From a checkpoint of a small text-conditioned image flow-matching model.
Model: 64-pixel images, arch dit, text encoder activation geglu, patch size [8, 8], width 128.
Training: muon at rate 0.013, 18700 steps, batches of 384.
Rows from block 3 of the text encoder of a small text-conditioned image flow-matching model, named by matrix and row number. Rows with one number belong to one neuron. Each number is 200 + 30 x the weight over its row's rms, rounded and kept within 0 to 999. All counts start at 0.
Before each neuron's rows are labels from the 100 texts, of 14848, where the neuron reaches its largest size: "tokens" is the input token at the peak. Only what is clearly more common there than usual is listed. The data: regions of photos with short descriptions (Visual Genome).
# gate: MLP gate (text_encoder.blocks.3.mlp.gate.weight, 512x128), inputs 0-127
# fc1: MLP up (text_encoder.blocks.3.mlp.fc1.weight, 512x128), inputs 0-127
# fc2: MLP down (text_encoder.blocks.3.mlp.fc2.weight, 128x512, transposed), outputs 0-127

tokens: "peppers"
gate.336,191,223,168,234,167,221,242,149,234,204,184,208,211,220,204,202,206,200,235,207,211,170,198,180,188,170,193,189,219,161,177,179,163,137,155,199,218,219,207,172,211,198,202,224,202,180,179,232,186,233,188,189,259,191,172,175,207,207,198,196,253,221,251,164,233,218,194,196,217,264,196,184,200,225,191,249,209,212,178,198,269,184,137,185,168,198,151,244,265,161,194,196,185,198,208,251,276,157,247,206,202,221,233,173,185,216,214,188,219,175,160,191,159,125,240,172,229,183,228,206,129,182,173,226,174,183,161,147
fc1.336,189,176,141,142,232,212,150,177,223,249,203,140,235,189,153,239,202,179,279,185,156,186,168,252,198,220,200,194,139,209,177,232,176,106,215,203,206,224,181,157,199,229,175,172,163,180,223,248,177,200,237,160,199,234,213,171,221,227,227,214,220,185,191,246,159,240,269,228,203,183,252,254,203,189,223,172,214,162,198,240,185,188,234,186,159,206,179,185,193,196,207,183,178,210,219,168,196,227,183,205,195,191,147,194,181,182,166,214,186,186,156,219,216,243,219,227,213,163,215,183,198,200,202,191,214,193,229,249
fc2.336,156,173,185,226,206,154,264,141,197,170,224,160,180,183,177,205,234,252,177,167,170,184,185,224,174,177,198,170,225,217,165,175,213,212,193,193,184,170,200,242,186,191,225,246,195,242,248,154,193,229,177,144,209,206,217,218,162,163,190,216,213,208,201,169,203,247,201,235,246,212,182,236,211,151,251,210,119,197,158,165,243,249,213,176,228,224,212,237,183,231,212,213,186,186,199,231,230,187,184,189,179,174,243,189,243,163,249,186,177,194,204,201,149,206,177,203,161,166,188,261,163,158,218,196,223,187,204,128

tokens: "peppers"; "brown"; "white"
gate.353,194,204,205,208,154,222,234,244,219,195,139,194,214,202,220,172,225,153,152,223,229,191,248,197,180,175,186,200,236,152,176,231,213,249,223,195,229,140,259,206,213,188,216,206,160,178,152,175,258,184,197,182,188,246,213,183,213,177,205,223,187,192,229,160,217,212,202,215,183,198,221,176,212,176,186,250,178,217,187,174,218,170,185,217,229,180,146,224,228,213,127,230,271,196,199,247,275,160,233,141,165,183,242,172,234,232,259,202,217,193,178,208,152,185,218,223,203,223,193,158,196,219,202,232,223,189,188,144
fc1.353,184,147,205,249,177,204,293,196,247,112,175,229,253,221,194,152,162,160,216,219,220,244,235,177,261,137,172,173,174,198,189,189,180,192,180,215,236,144,196,204,232,171,197,230,172,167,195,212,185,207,190,218,234,186,201,244,228,187,232,250,228,224,192,155,181,165,183,200,228,216,165,202,199,189,158,232,179,208,182,216,194,188,202,191,256,201,149,218,215,204,229,189,223,204,227,239,199,245,252,181,187,196,169,220,213,172,230,161,206,184,189,186,188,186,208,193,196,155,202,268,163,196,188,202,175,161,180,144
fc2.353,226,221,181,197,216,202,138,204,160,203,209,263,178,195,255,263,211,185,169,231,219,221,225,169,181,213,157,197,248,212,240,262,249,175,220,247,206,216,148,182,214,204,183,205,203,197,179,195,216,205,208,232,223,189,202,214,162,184,226,205,143,126,197,187,256,137,244,187,194,188,201,187,166,172,165,193,215,223,266,211,197,192,150,181,158,200,166,197,193,241,180,153,201,250,182,220,194,196,199,219,206,165,144,236,164,233,204,215,203,184,188,213,205,197,261,264,235,253,225,163,172,215,192,190,185,206,223,164

tokens: "peppers"
gate.455,237,251,220,172,161,230,279,206,169,213,182,203,209,245,192,211,166,171,225,139,131,209,229,239,205,196,150,166,274,206,182,224,220,218,180,189,162,176,243,219,204,204,214,156,248,159,255,165,210,198,176,207,205,181,243,195,157,217,243,227,181,205,176,190,224,187,206,230,206,176,193,193,155,212,162,164,166,243,185,180,234,196,200,162,221,174,227,253,234,201,235,230,203,227,177,183,173,268,213,234,239,204,194,228,186,213,188,190,199,179,188,213,186,130,207,162,207,188,192,226,174,154,210,218,192,167,176,142
fc1.455,242,201,152,167,217,148,174,150,160,178,221,222,144,191,245,196,226,236,217,201,211,190,129,208,223,181,158,200,187,240,208,210,230,210,220,209,165,205,211,177,200,254,248,214,195,184,215,164,235,197,229,177,196,254,251,147,211,177,222,228,222,241,210,193,199,174,154,149,221,199,215,181,231,178,193,244,226,208,224,161,228,242,225,205,203,150,210,178,194,134,148,204,208,216,157,199,171,221,222,224,186,197,171,160,219,249,217,112,163,198,246,179,210,206,234,213,211,205,159,225,177,135,220,184,192,200,207,220
fc2.455,112,189,231,175,167,200,211,239,202,167,220,177,180,188,194,242,197,214,182,144,181,172,215,197,221,210,199,190,246,204,156,179,153,174,213,166,232,222,183,233,231,193,160,198,221,168,213,191,144,212,150,212,267,201,234,289,180,236,166,182,174,160,212,225,218,230,239,276,247,177,206,235,189,214,198,200,158,206,204,214,173,202,199,191,238,194,247,174,166,259,248,186,223,240,230,171,214,172,196,163,184,175,162,233,214,194,196,187,198,182,186,226,177,185,222,195,164,224,220,141,215,194,260,169,215,209,213,179

tokens: "peppers"
gate.212,203,214,228,230,221,199,241,180,179,177,213,160,238,174,205,238,160,151,193,184,215,240,193,239,201,163,181,155,164,159,244,222,200,225,203,191,209,198,216,232,210,145,178,243,225,199,219,229,208,212,235,220,216,157,215,230,186,189,163,221,196,191,204,195,193,200,212,268,211,254,180,233,173,184,137,223,218,159,226,201,206,190,186,164,122,167,152,232,275,174,231,199,192,247,191,217,203,214,239,242,173,200,200,197,216,199,205,193,208,136,153,207,127,157,199,203,209,179,224,195,177,193,198,255,153,217,126,181
fc1.212,185,211,226,167,192,173,152,247,193,202,237,196,185,187,217,202,198,237,194,217,192,170,207,133,213,246,196,211,235,247,171,176,202,223,184,155,196,205,216,150,190,203,250,219,227,217,194,217,188,205,196,123,212,197,214,154,206,255,257,182,207,146,182,197,150,218,217,136,174,175,219,157,208,198,232,214,186,198,146,184,210,189,213,238,222,216,249,126,149,229,173,227,253,150,181,199,217,192,179,172,248,217,209,223,161,171,191,163,176,233,225,203,244,239,205,202,204,217,218,209,208,231,181,124,220,187,241,240
fc2.212,141,179,196,174,210,218,238,201,202,136,228,219,123,202,182,204,212,209,182,202,178,182,198,188,170,237,181,171,238,257,220,212,246,191,261,190,182,241,189,207,188,196,176,207,195,178,202,229,186,195,189,187,212,250,179,209,190,200,162,184,191,236,149,231,227,240,218,241,210,154,188,179,227,166,256,189,186,170,217,197,189,241,159,165,187,226,165,155,184,149,208,145,177,211,271,245,173,171,204,174,151,149,160,197,268,180,235,254,231,190,212,207,211,199,215,218,161,194,173,221,226,229,226,225,218,235,249,224

tokens: "a"; "on"
gate.374,178,152,251,153,201,184,254,212,171,212,227,174,153,193,222,189,182,247,213,180,202,186,185,173,176,165,190,203,207,119,228,191,203,254,193,217,181,223,157,205,242,191,212,201,209,226,177,182,219,189,184,225,165,205,253,235,185,213,165,235,173,201,249,208,163,182,176,160,187,153,168,143,220,151,210,223,203,211,200,165,162,225,191,223,229,228,209,200,228,265,236,147,181,262,234,209,186,167,198,268,180,195,202,221,202,187,240,160,263,199,209,222,191,258,183,229,241,206,191,196,179,183,175,159,164,174,236,164
fc1.374,196,215,132,220,201,199,191,195,270,177,163,211,183,181,168,195,268,160,179,234,217,220,196,230,243,212,148,218,206,231,197,195,193,150,166,229,229,152,224,203,202,213,168,247,196,215,170,268,191,189,213,174,220,185,189,172,231,217,213,204,240,176,176,170,218,209,181,209,248,197,191,251,149,195,165,214,199,158,194,211,186,232,187,187,137,194,189,180,176,135,191,195,215,213,162,243,196,234,199,167,219,236,214,217,164,246,187,249,148,219,183,178,279,150,228,203,155,161,246,195,252,181,192,207,203,166,206,202
fc2.374,260,239,217,116,209,221,204,225,164,242,218,212,240,177,179,197,177,245,189,184,165,197,196,136,167,122,210,208,187,181,206,235,199,193,243,193,217,167,224,195,183,205,186,178,200,233,209,228,204,170,185,206,195,257,205,206,185,202,175,191,168,218,209,223,171,161,223,178,225,213,213,227,264,209,263,157,250,153,188,160,217,203,203,212,229,219,217,201,178,265,137,259,178,228,233,147,194,170,171,134,150,159,201,183,203,183,196,173,218,216,214,192,188,276,178,236,187,194,232,209,176,221,194,192,221,204,191,187

tokens: "a"; "jet"; "has"
gate.475,163,163,236,205,206,153,223,245,204,155,180,231,205,166,236,231,172,183,165,206,204,181,246,196,208,219,210,179,219,178,240,210,198,224,150,171,182,251,240,148,215,204,264,200,227,186,200,191,221,187,228,224,234,185,205,186,150,188,194,263,196,255,199,178,266,193,178,168,171,236,196,225,230,175,153,218,213,251,228,231,184,187,230,179,166,186,209,184,131,133,169,208,218,222,285,171,174,204,218,175,169,169,161,185,196,209,196,219,186,165,168,201,182,177,155,174,231,189,218,188,247,202,220,148,240,184,197,224
fc1.475,218,132,166,140,242,201,158,205,166,238,220,197,207,161,201,145,162,219,204,161,146,161,237,195,236,222,224,232,186,240,157,194,227,232,201,160,161,235,182,196,245,234,163,152,223,171,286,183,188,140,199,189,198,154,220,221,206,240,255,204,185,198,222,196,185,183,161,234,209,246,215,162,191,169,190,218,200,235,192,132,206,173,191,167,192,199,257,171,213,192,152,181,155,205,209,206,218,223,186,150,227,212,181,175,197,229,193,208,225,211,216,234,196,200,212,236,252,236,214,214,233,208,180,213,227,219,193,184
fc2.475,205,225,180,194,128,215,207,226,204,226,195,187,208,233,147,175,124,198,229,186,198,210,194,203,162,132,241,167,164,211,220,233,174,188,175,256,226,204,236,188,166,210,217,176,215,271,192,234,174,221,180,181,241,228,161,216,220,187,207,192,136,182,188,197,179,238,214,190,201,217,182,196,238,200,179,193,205,196,167,232,160,184,216,188,270,185,183,210,183,165,228,207,180,174,191,187,147,162,240,170,211,215,270,215,244,206,238,176,159,266,191,155,198,228,171,187,227,150,159,136,201,235,170,176,185,220,206,194

tokens: "peppers"
gate.257,211,202,183,235,222,171,223,166,171,251,143,206,169,220,180,208,199,157,165,199,206,217,210,200,193,193,172,222,158,232,235,242,185,204,175,237,275,212,195,185,219,182,204,231,184,179,205,195,235,244,247,250,203,150,209,164,177,238,160,225,195,243,224,162,213,250,263,198,186,273,208,252,208,226,185,219,172,206,185,198,232,155,197,182,193,188,202,219,210,191,146,172,191,192,211,188,208,236,179,220,174,165,213,189,235,210,169,236,197,125,185,184,108,139,214,234,173,225,205,205,184,165,218,218,206,186,137,194
fc1.257,240,188,214,181,153,204,231,202,166,209,144,232,190,207,222,201,169,144,195,220,178,246,207,207,204,188,192,143,183,208,226,270,179,218,164,197,252,223,210,230,199,232,189,221,164,215,193,184,189,216,265,232,166,164,210,185,186,152,150,196,181,225,193,162,204,218,237,192,205,273,185,146,185,236,195,232,199,212,263,202,169,206,208,141,156,177,173,264,213,211,163,146,193,200,196,157,208,235,254,214,178,182,205,209,244,205,230,177,207,177,196,247,150,185,194,179,166,250,170,233,152,176,185,236,219,178,175,207
fc2.257,207,223,195,260,206,210,190,160,192,241,142,242,191,219,235,198,223,187,230,198,233,167,159,168,195,155,211,253,245,132,207,172,226,208,225,204,228,207,197,195,272,162,182,200,172,197,256,210,237,196,181,241,213,139,169,192,195,202,223,210,205,179,231,202,228,207,184,168,207,169,125,192,186,221,189,189,234,196,166,200,230,170,190,168,147,138,216,219,236,238,207,213,190,222,133,146,212,173,202,221,213,187,237,210,158,164,198,211,245,200,172,185,249,194,159,207,240,266,163,202,213,210,202,229,207,202,171,155

tokens: "a"; "black"
gate.164,161,210,154,179,257,226,192,159,162,256,184,192,155,171,177,191,194,202,169,179,227,144,187,224,231,148,267,164,183,167,213,189,216,168,209,163,222,241,225,224,201,198,244,184,211,197,182,251,197,200,242,155,203,203,258,232,232,202,208,225,188,183,215,190,154,222,191,147,193,256,221,165,110,227,258,228,184,175,117,247,232,195,188,143,206,211,219,178,199,164,227,185,188,191,196,182,232,219,226,206,201,230,222,177,162,169,215,175,182,209,205,219,180,201,222,200,184,207,214,212,214,192,168,199,199,266,221,174
fc1.164,228,246,217,185,121,199,154,207,182,173,238,221,190,272,216,193,228,184,222,189,212,203,225,233,246,169,159,178,198,235,213,207,238,177,229,215,206,185,177,195,186,188,199,173,185,173,264,185,216,152,224,192,191,195,187,195,169,216,210,161,217,194,177,242,168,181,171,157,151,189,162,183,205,179,167,223,193,136,234,243,190,242,152,208,159,222,248,225,223,163,191,219,209,178,168,144,229,173,195,280,168,170,170,193,199,200,190,231,232,282,240,194,216,231,186,235,254,195,195,230,184,199,181,251,202,208,205,209
fc2.164,190,171,165,190,278,226,237,192,246,215,137,174,189,164,224,213,192,239,195,154,227,249,190,221,180,157,200,231,204,180,188,214,222,213,174,221,177,196,245,204,215,169,192,248,193,166,191,209,201,224,184,210,207,222,188,201,178,216,192,206,159,156,238,213,234,195,176,247,243,253,161,225,209,171,207,197,239,228,212,150,183,153,239,151,216,182,184,175,249,221,197,195,149,216,206,223,232,234,214,159,214,195,205,195,191,185,240,162,214,178,76,231,217,173,211,188,200,176,123,215,195,187,223,159,191,181,221,220