config.toml
model = "text-conditioned image flow-matching model"
text_encoder_layers = 8
patch_size = [8, 8]
muon_scale = "spectral"
nesterov = true
batch_size = 384
adamw_weight_decay_other_params = 0
Rows from block 3 of the text encoder, named by matrix and row number. Rows with one number belong to one neuron. Each number is 50 + 12 x the weight over the matrix's rms, rounded and kept within 0 to 99. All counts start at 0.
# gate: MLP gate (text_encoder.blocks.3.mlp.gate.weight, 512x128), inputs 0-127
# fc1: MLP up (text_encoder.blocks.3.mlp.fc1.weight, 512x128), inputs 0-127
# fc2: MLP down (text_encoder.blocks.3.mlp.fc2.weight, 128x512, transposed), outputs 0-127
gate.19:44 37 50 55 56 43 52 57 30 51 61 56 60 56 58 61 45 55 54 58 46 35 41 34 41 67 65 61 66 43 54 49 54 55 49 38 43 57 50 46 43 55 51 57 46 57 56 67 66 41 39 53 47 53 56 45 31 56 55 46 55 52 50 46 41 51 55 53 40 31 51 44 53 43 68 47 47 47 50 58 47 69 50 40 47 68 42 67 53 59 47 48 62 44 52 48 55 61 47 47 62 40 56 47 66 53 51 44 57 36 26 67 54 40 44 68 43 29 42 54 33 52 43 37 52 52 54 55
gate.20:53 58 44 48 54 52 47 47 54 44 56 51 61 52 54 55 39 53 50 44 51 45 44 35 47 49 41 49 56 47 50 45 50 58 54 41 51 52 51 53 55 54 44 40 46 53 59 47 51 47 39 55 46 53 46 53 53 53 48 63 52 49 57 62 53 47 50 51 47 50 46 51 48 55 50 61 46 50 52 49 57 55 43 47 52 47 56 44 43 47 50 50 47 55 42 48 44 46 55 50 40 35 61 51 47 54 52 51 59 62 49 49 49 50 45 43 51 52 47 46 40 52 44 46 46 55 51 52
gate.21:71 52 29 44 44 48 64 52 45 35 39 52 47 36 58 44 59 54 48 48 29 52 36 47 57 52 41 52 57 40 61 63 56 52 65 43 35 41 45 48 58 61 43 62 49 50 35 40 44 50 48 48 51 57 64 36 51 55 59 42 52 46 68 56 38 73 42 56 62 50 45 40 54 49 42 39 66 55 50 43 47 42 30 43 65 51 42 29 47 68 50 40 57 45 55 56 53 61 61 47 47 55 35 32 55 56 49 41 57 58 56 48 58 46 58 53 47 41 58 59 52 51 55 49 44 51 40 60
gate.22:65 57 26 39 51 61 50 46 44 48 48 40 55 54 64 44 42 35 71 62 48 51 50 51 45 65 25 50 53 47 55 51 49 43 49 52 51 40 67 57 41 34 65 60 57 40 59 53 53 70 56 65 62 61 38 39 66 63 56 33 43 49 46 54 49 55 58 66 32 57 50 50 51 39 41 42 72 38 62 38 54 38 60 43 48 50 55 45 57 54 37 50 69 25 50 59 44 47 37 54 81 49 46 43 70 49 42 51 44 55 35 63 56 39 55 48 30 27 48 58 70 30 56 50 57 44 56 53
gate.24:56 68 43 55 40 48 59 60 41 57 57 43 35 52 34 81 67 38 74 40 46 55 66 29 51 62 36 55 83 36 49 54 53 33 68 53 40 48 53 40 46 65 89 41 44 58 56 61 38 31 45 20 46 42 69 43 47 70 28 69 52 57 39 28 66 55 52 58 45 31 32 68 65 48 43 57 40 56 45 55 58 43 48 61 43 57 59 40 56 37 49 39 29 42 40 55 57 67 65 56 42 51 32 60 52 37 54 66 48 55 59 68 61 45 58 44 62 59 61 50 61 35 26 67 21 31 46 45
gate.25:55 69 46 62 46 51 34 51 55 45 51 43 56 58 24 61 47 64 45 49 51 62 74 37 49 54 26 60 35 47 47 36 36 47 63 65 67 41 38 48 42 59 45 48 58 59 57 39 45 54 57 60 55 52 47 60 45 45 53 39 64 42 52 53 55 63 60 40 46 65 51 36 42 53 24 45 53 28 55 51 80 59 43 53 53 46 43 56 45 46 40 46 60 61 40 45 57 48 41 46 41 38 48 73 68 43 50 69 70 54 62 60 53 55 58 52 44 59 35 45 46 70 42 51 40 44 52 34
gate.26:62 55 59 56 57 30 46 50 47 46 33 53 55 57 53 35 46 54 51 65 41 49 39 57 52 54 38 45 41 36 58 50 25 40 47 71 36 57 50 64 42 41 61 57 50 54 61 39 56 54 56 69 53 41 48 68 34 56 46 48 61 46 56 41 55 33 38 59 46 62 40 56 43 49 63 33 47 47 64 38 66 38 40 44 46 64 53 59 72 54 77 64 59 61 47 46 19 50 55 63 36 35 54 53 47 54 61 40 41 38 53 52 44 45 37 51 52 65 43 53 64 46 38 67 50 48 38 44
gate.27:38 39 66 51 56 22 62 47 62 40 40 28 65 74 37 88 67 62 17 40 67 34 64 48 15 31 26 42 58 27 48 42 51 60 30 31 42 52 30 51 42 34 31 36 87 32 64 42 14 61 55 68 63 48 47 51 49 57 77 42 63 61 50 69 38 27 29 35 67 95 28 46 36 34 52 71 36 09 40 31 51 62 42 30 68 67 43 67 28 10 30 50 29 58 55 41 52 60 38 52 99 71 40 24 73 27 37 32 62 73 66 96 69 83 62 80 39 46 79 36 24 50 51 71 46 23 53 63
fc1.19:47 45 40 58 35 56 57 71 43 47 63 37 52 45 44 22 62 59 58 55 50 62 33 54 39 52 57 52 73 46 22 51 41 49 29 34 53 64 49 41 49 63 59 56 42 66 46 63 50 42 60 43 33 36 62 51 35 44 45 69 75 57 43 35 43 61 59 35 53 61 36 39 71 59 68 59 55 40 41 45 42 49 55 66 39 58 57 51 37 51 32 58 48 56 54 54 59 59 34 34 52 57 52 52 49 40 35 46 65 54 50 56 60 37 47 51 51 39 56 53 37 56 41 37 59 60 33 53
fc1.20:57 54 53 51 50 52 46 46 51 45 55 55 60 54 50 52 48 51 49 54 43 51 40 43 41 48 49 40 47 48 57 54 47 57 47 43 39 47 43 60 52 52 47 47 47 54 54 50 47 50 46 56 48 56 55 50 45 56 48 48 47 51 57 63 53 54 50 49 42 50 52 49 48 48 51 56 42 55 45 53 54 47 37 59 59 55 49 46 44 46 54 49 51 44 44 50 50 55 60 54 50 49 51 49 52 57 58 53 56 54 53 50 37 51 45 46 48 53 55 48 34 62 45 46 46 60 52 54
fc1.21:50 48 61 36 54 46 44 52 40 48 60 58 38 63 78 62 40 52 43 67 67 54 59 47 33 45 71 43 41 48 42 47 58 53 45 59 47 55 52 56 55 47 42 51 49 59 68 52 54 51 57 54 50 54 50 46 37 24 55 83 28 50 40 56 53 41 57 41 57 53 35 50 50 55 43 46 30 47 35 62 70 39 45 47 33 53 38 57 34 34 54 49 41 61 58 43 53 51 39 50 38 36 41 48 48 62 58 54 63 55 48 53 26 42 39 58 72 62 62 45 59 56 51 62 47 46 51 59
fc1.22:47 46 68 60 42 39 55 44 35 41 54 41 39 57 37 50 53 54 36 54 67 50 52 50 56 39 58 63 45 60 49 61 42 52 43 49 36 52 39 44 66 69 30 55 54 55 42 58 60 48 44 42 43 40 53 75 44 34 53 76 41 50 37 51 59 60 49 36 60 36 63 49 53 47 47 46 36 49 34 66 59 55 42 53 57 49 52 38 51 47 32 58 50 73 52 40 27 74 55 39 29 41 50 60 39 31 60 57 46 46 64 39 43 57 36 46 53 68 46 51 47 57 52 41 53 51 50 64
fc1.24:33 69 50 49 40 34 51 74 44 46 50 23 46 48 48 67 56 42 56 47 45 54 57 51 52 62 32 34 59 33 42 47 34 42 53 46 48 42 54 28 45 44 66 32 57 56 68 80 47 27 48 25 53 42 64 48 66 75 60 52 47 58 48 35 53 48 67 33 46 32 38 71 61 63 40 65 43 66 62 36 62 64 51 63 38 47 36 52 77 43 73 32 31 54 38 67 59 62 44 48 53 54 54 53 56 54 62 46 50 63 66 51 55 41 55 61 61 54 58 54 59 51 44 61 22 36 41 57
fc1.25:66 64 52 55 46 59 46 57 36 46 39 40 68 66 40 47 56 61 61 48 57 42 67 40 58 55 17 59 50 73 48 34 42 32 63 61 59 61 43 50 44 36 50 49 71 48 66 53 62 75 44 47 58 51 44 66 49 70 59 53 69 27 56 42 45 55 59 39 49 47 47 31 30 41 30 40 45 10 34 52 64 39 56 53 67 43 57 50 39 28 41 57 58 51 51 44 44 51 53 54 26 62 37 46 57 45 38 58 62 39 61 58 53 33 39 49 50 60 33 14 60 74 42 57 40 38 55 63
fc1.26:52 59 43 56 56 46 43 40 37 58 42 56 52 45 53 54 35 44 52 51 33 45 51 72 55 77 29 23 52 54 47 58 28 29 27 64 49 43 62 62 43 61 53 57 65 59 56 51 46 66 61 58 46 31 61 71 31 74 37 50 73 42 69 49 43 58 51 50 46 58 35 66 39 39 58 56 50 44 65 43 51 46 51 24 45 49 34 47 59 54 81 42 46 42 45 49 31 53 45 65 64 58 57 45 43 56 44 44 60 37 49 58 47 38 47 59 45 52 50 47 61 40 36 63 43 34 46 40
fc1.27:42 67 27 28 35 72 53 39 58 48 34 52 25 71 48 61 90 72 30 51 78 56 44 78 34 13 42 50 49 37 51 44 60 27 51 44 49 23 40 49 36 45 60 40 94 66 43 59 33 46 13 80 64 46 44 74 62 53 52 77 72 43 37 67 61 37 40 18 76 22 23 60 41 65 37 61 24 07 41 51 48 57 27 23 63 34 77 41 57 53 63 28 34 78 45 34 44 41 44 53 46 58 45 49 60 30 19 66 87 69 27 43 62 69 50 79 37 67 54 75 22 89 56 62 52 22 43 92
fc2.19:77 45 59 49 37 49 44 47 49 60 50 62 50 48 52 52 49 58 45 63 48 52 46 37 58 34 43 41 53 54 67 47 55 40 61 60 54 51 59 45 49 47 27 43 58 37 27 60 26 42 25 60 52 49 46 31 53 41 59 43 44 55 81 37 43 38 52 65 62 63 57 57 54 61 40 42 64 41 58 57 47 47 55 38 54 50 58 59 50 50 57 40 60 63 58 55 35 47 69 45 52 56 35 67 49 42 41 53 38 49 75 53 37 51 50 51 40 56 48 51 65 57 43 46 38 58 69 54
fc2.20:45 50 53 46 51 51 60 57 51 54 41 48 52 45 54 45 58 62 51 59 46 51 55 56 57 43 51 51 55 50 48 45 48 44 51 53 61 55 50 48 43 45 49 43 55 48 54 55 50 47 55 47 44 34 48 51 49 49 55 54 50 52 46 50 40 49 46 50 47 50 44 50 45 50 42 59 50 54 47 62 47 50 50 39 51 56 45 46 43 49 49 51 56 46 55 54 49 53 46 51 48 54 46 48 53 55 59 49 51 54 52 49 53 48 62 60 50 41 57 46 60 45 54 41 57 38 46 45
fc2.21:54 62 40 55 44 36 31 63 52 49 36 47 36 47 34 39 57 48 56 54 45 57 61 53 67 41 50 24 52 35 39 55 40 44 57 65 57 45 50 59 42 58 75 52 43 45 34 41 45 60 56 52 55 36 62 38 53 71 46 43 54 64 56 67 51 47 67 45 45 58 59 40 53 44 52 52 50 61 61 45 34 53 40 61 50 52 55 49 62 43 51 51 69 43 40 57 48 52 52 37 62 51 51 67 48 42 52 64 58 54 37 35 65 36 56 55 47 45 34 55 54 55 48 44 40 48 45 46
fc2.22:54 56 58 63 57 38 52 45 60 43 34 50 48 42 83 51 45 29 55 41 65 68 42 60 55 56 49 22 55 41 43 50 36 42 19 57 51 54 70 50 39 49 37 52 58 57 42 25 48 42 63 50 57 43 57 41 56 29 27 39 58 29 46 53 37 51 61 71 77 42 67 34 51 44 74 64 62 56 55 56 53 50 42 38 45 44 69 58 73 53 55 31 50 44 55 40 28 60 51 49 64 52 61 42 45 51 47 38 54 55 60 48 63 50 60 41 43 27 40 59 46 58 53 38 46 62 53 24
fc2.24:57 39 42 78 53 52 32 55 34 28 63 52 32 62 32 60 37 64 75 70 31 46 49 19 60 18 51 59 61 38 43 53 72 50 69 44 53 41 28 37 35 45 50 48 47 50 45 47 28 74 62 63 34 43 65 50 83 47 40 52 72 43 31 58 34 40 54 53 69 66 52 68 47 50 66 45 63 37 28 62 45 46 48 54 54 60 25 52 44 73 40 55 72 38 41 74 61 36 23 55 48 60 32 71 47 59 58 68 45 19 47 48 42 58 48 80 40 73 19 55 54 42 56 50 74 41 39 33
fc2.25:44 52 50 65 52 58 43 52 55 61 53 34 38 33 33 36 37 64 31 43 66 49 42 41 51 77 39 54 23 82 69 77 31 60 44 48 65 61 35 53 43 48 37 52 47 64 60 43 58 42 59 40 39 45 66 48 53 36 63 55 53 46 48 44 81 68 53 39 32 63 29 61 45 31 42 61 57 64 58 76 76 54 30 44 46 42 47 45 45 52 68 33 44 66 57 52 50 54 51 48 60 57 49 40 63 48 59 69 18 42 39 48 57 70 57 59 56 25 38 78 45 46 60 52 40 48 46 50
fc2.26:50 68 46 65 40 38 43 69 44 53 48 57 72 49 36 44 35 70 54 46 63 47 35 55 44 35 54 57 47 26 42 50 49 70 53 55 66 44 53 49 48 46 57 35 74 57 54 49 54 61 57 59 28 58 51 46 69 45 56 47 57 52 48 45 61 44 49 51 40 61 45 54 70 60 40 41 73 54 35 59 45 40 40 51 46 29 74 51 52 34 52 67 55 55 48 51 59 50 51 55 47 65 41 53 55 45 52 54 49 56 37 68 40 49 32 35 58 22 56 37 26 59 43 45 44 49 33 43
fc2.27:40 56 20 43 23 54 62 50 33 72 24 53 56 46 42 54 39 60 48 38 80 85 49 92 36 70 21 53 53 52 34 53 36 69 82 43 46 46 63 41 51 47 19 77 38 25 71 32 37 77 67 29 38 63 66 71 68 49 26 64 52 34 71 15 20 64 37 60 46 58 53 48 67 64 48 57 80 26 57 49 57 24 55 71 48 66 47 37 50 34 67 64 91 48 61 50 49 29 68 61 68 27 30 34 48 71 44 49 41 38 38 38 45 31 51 45 60 21 39 35 22 45 77 64 48 46 66 20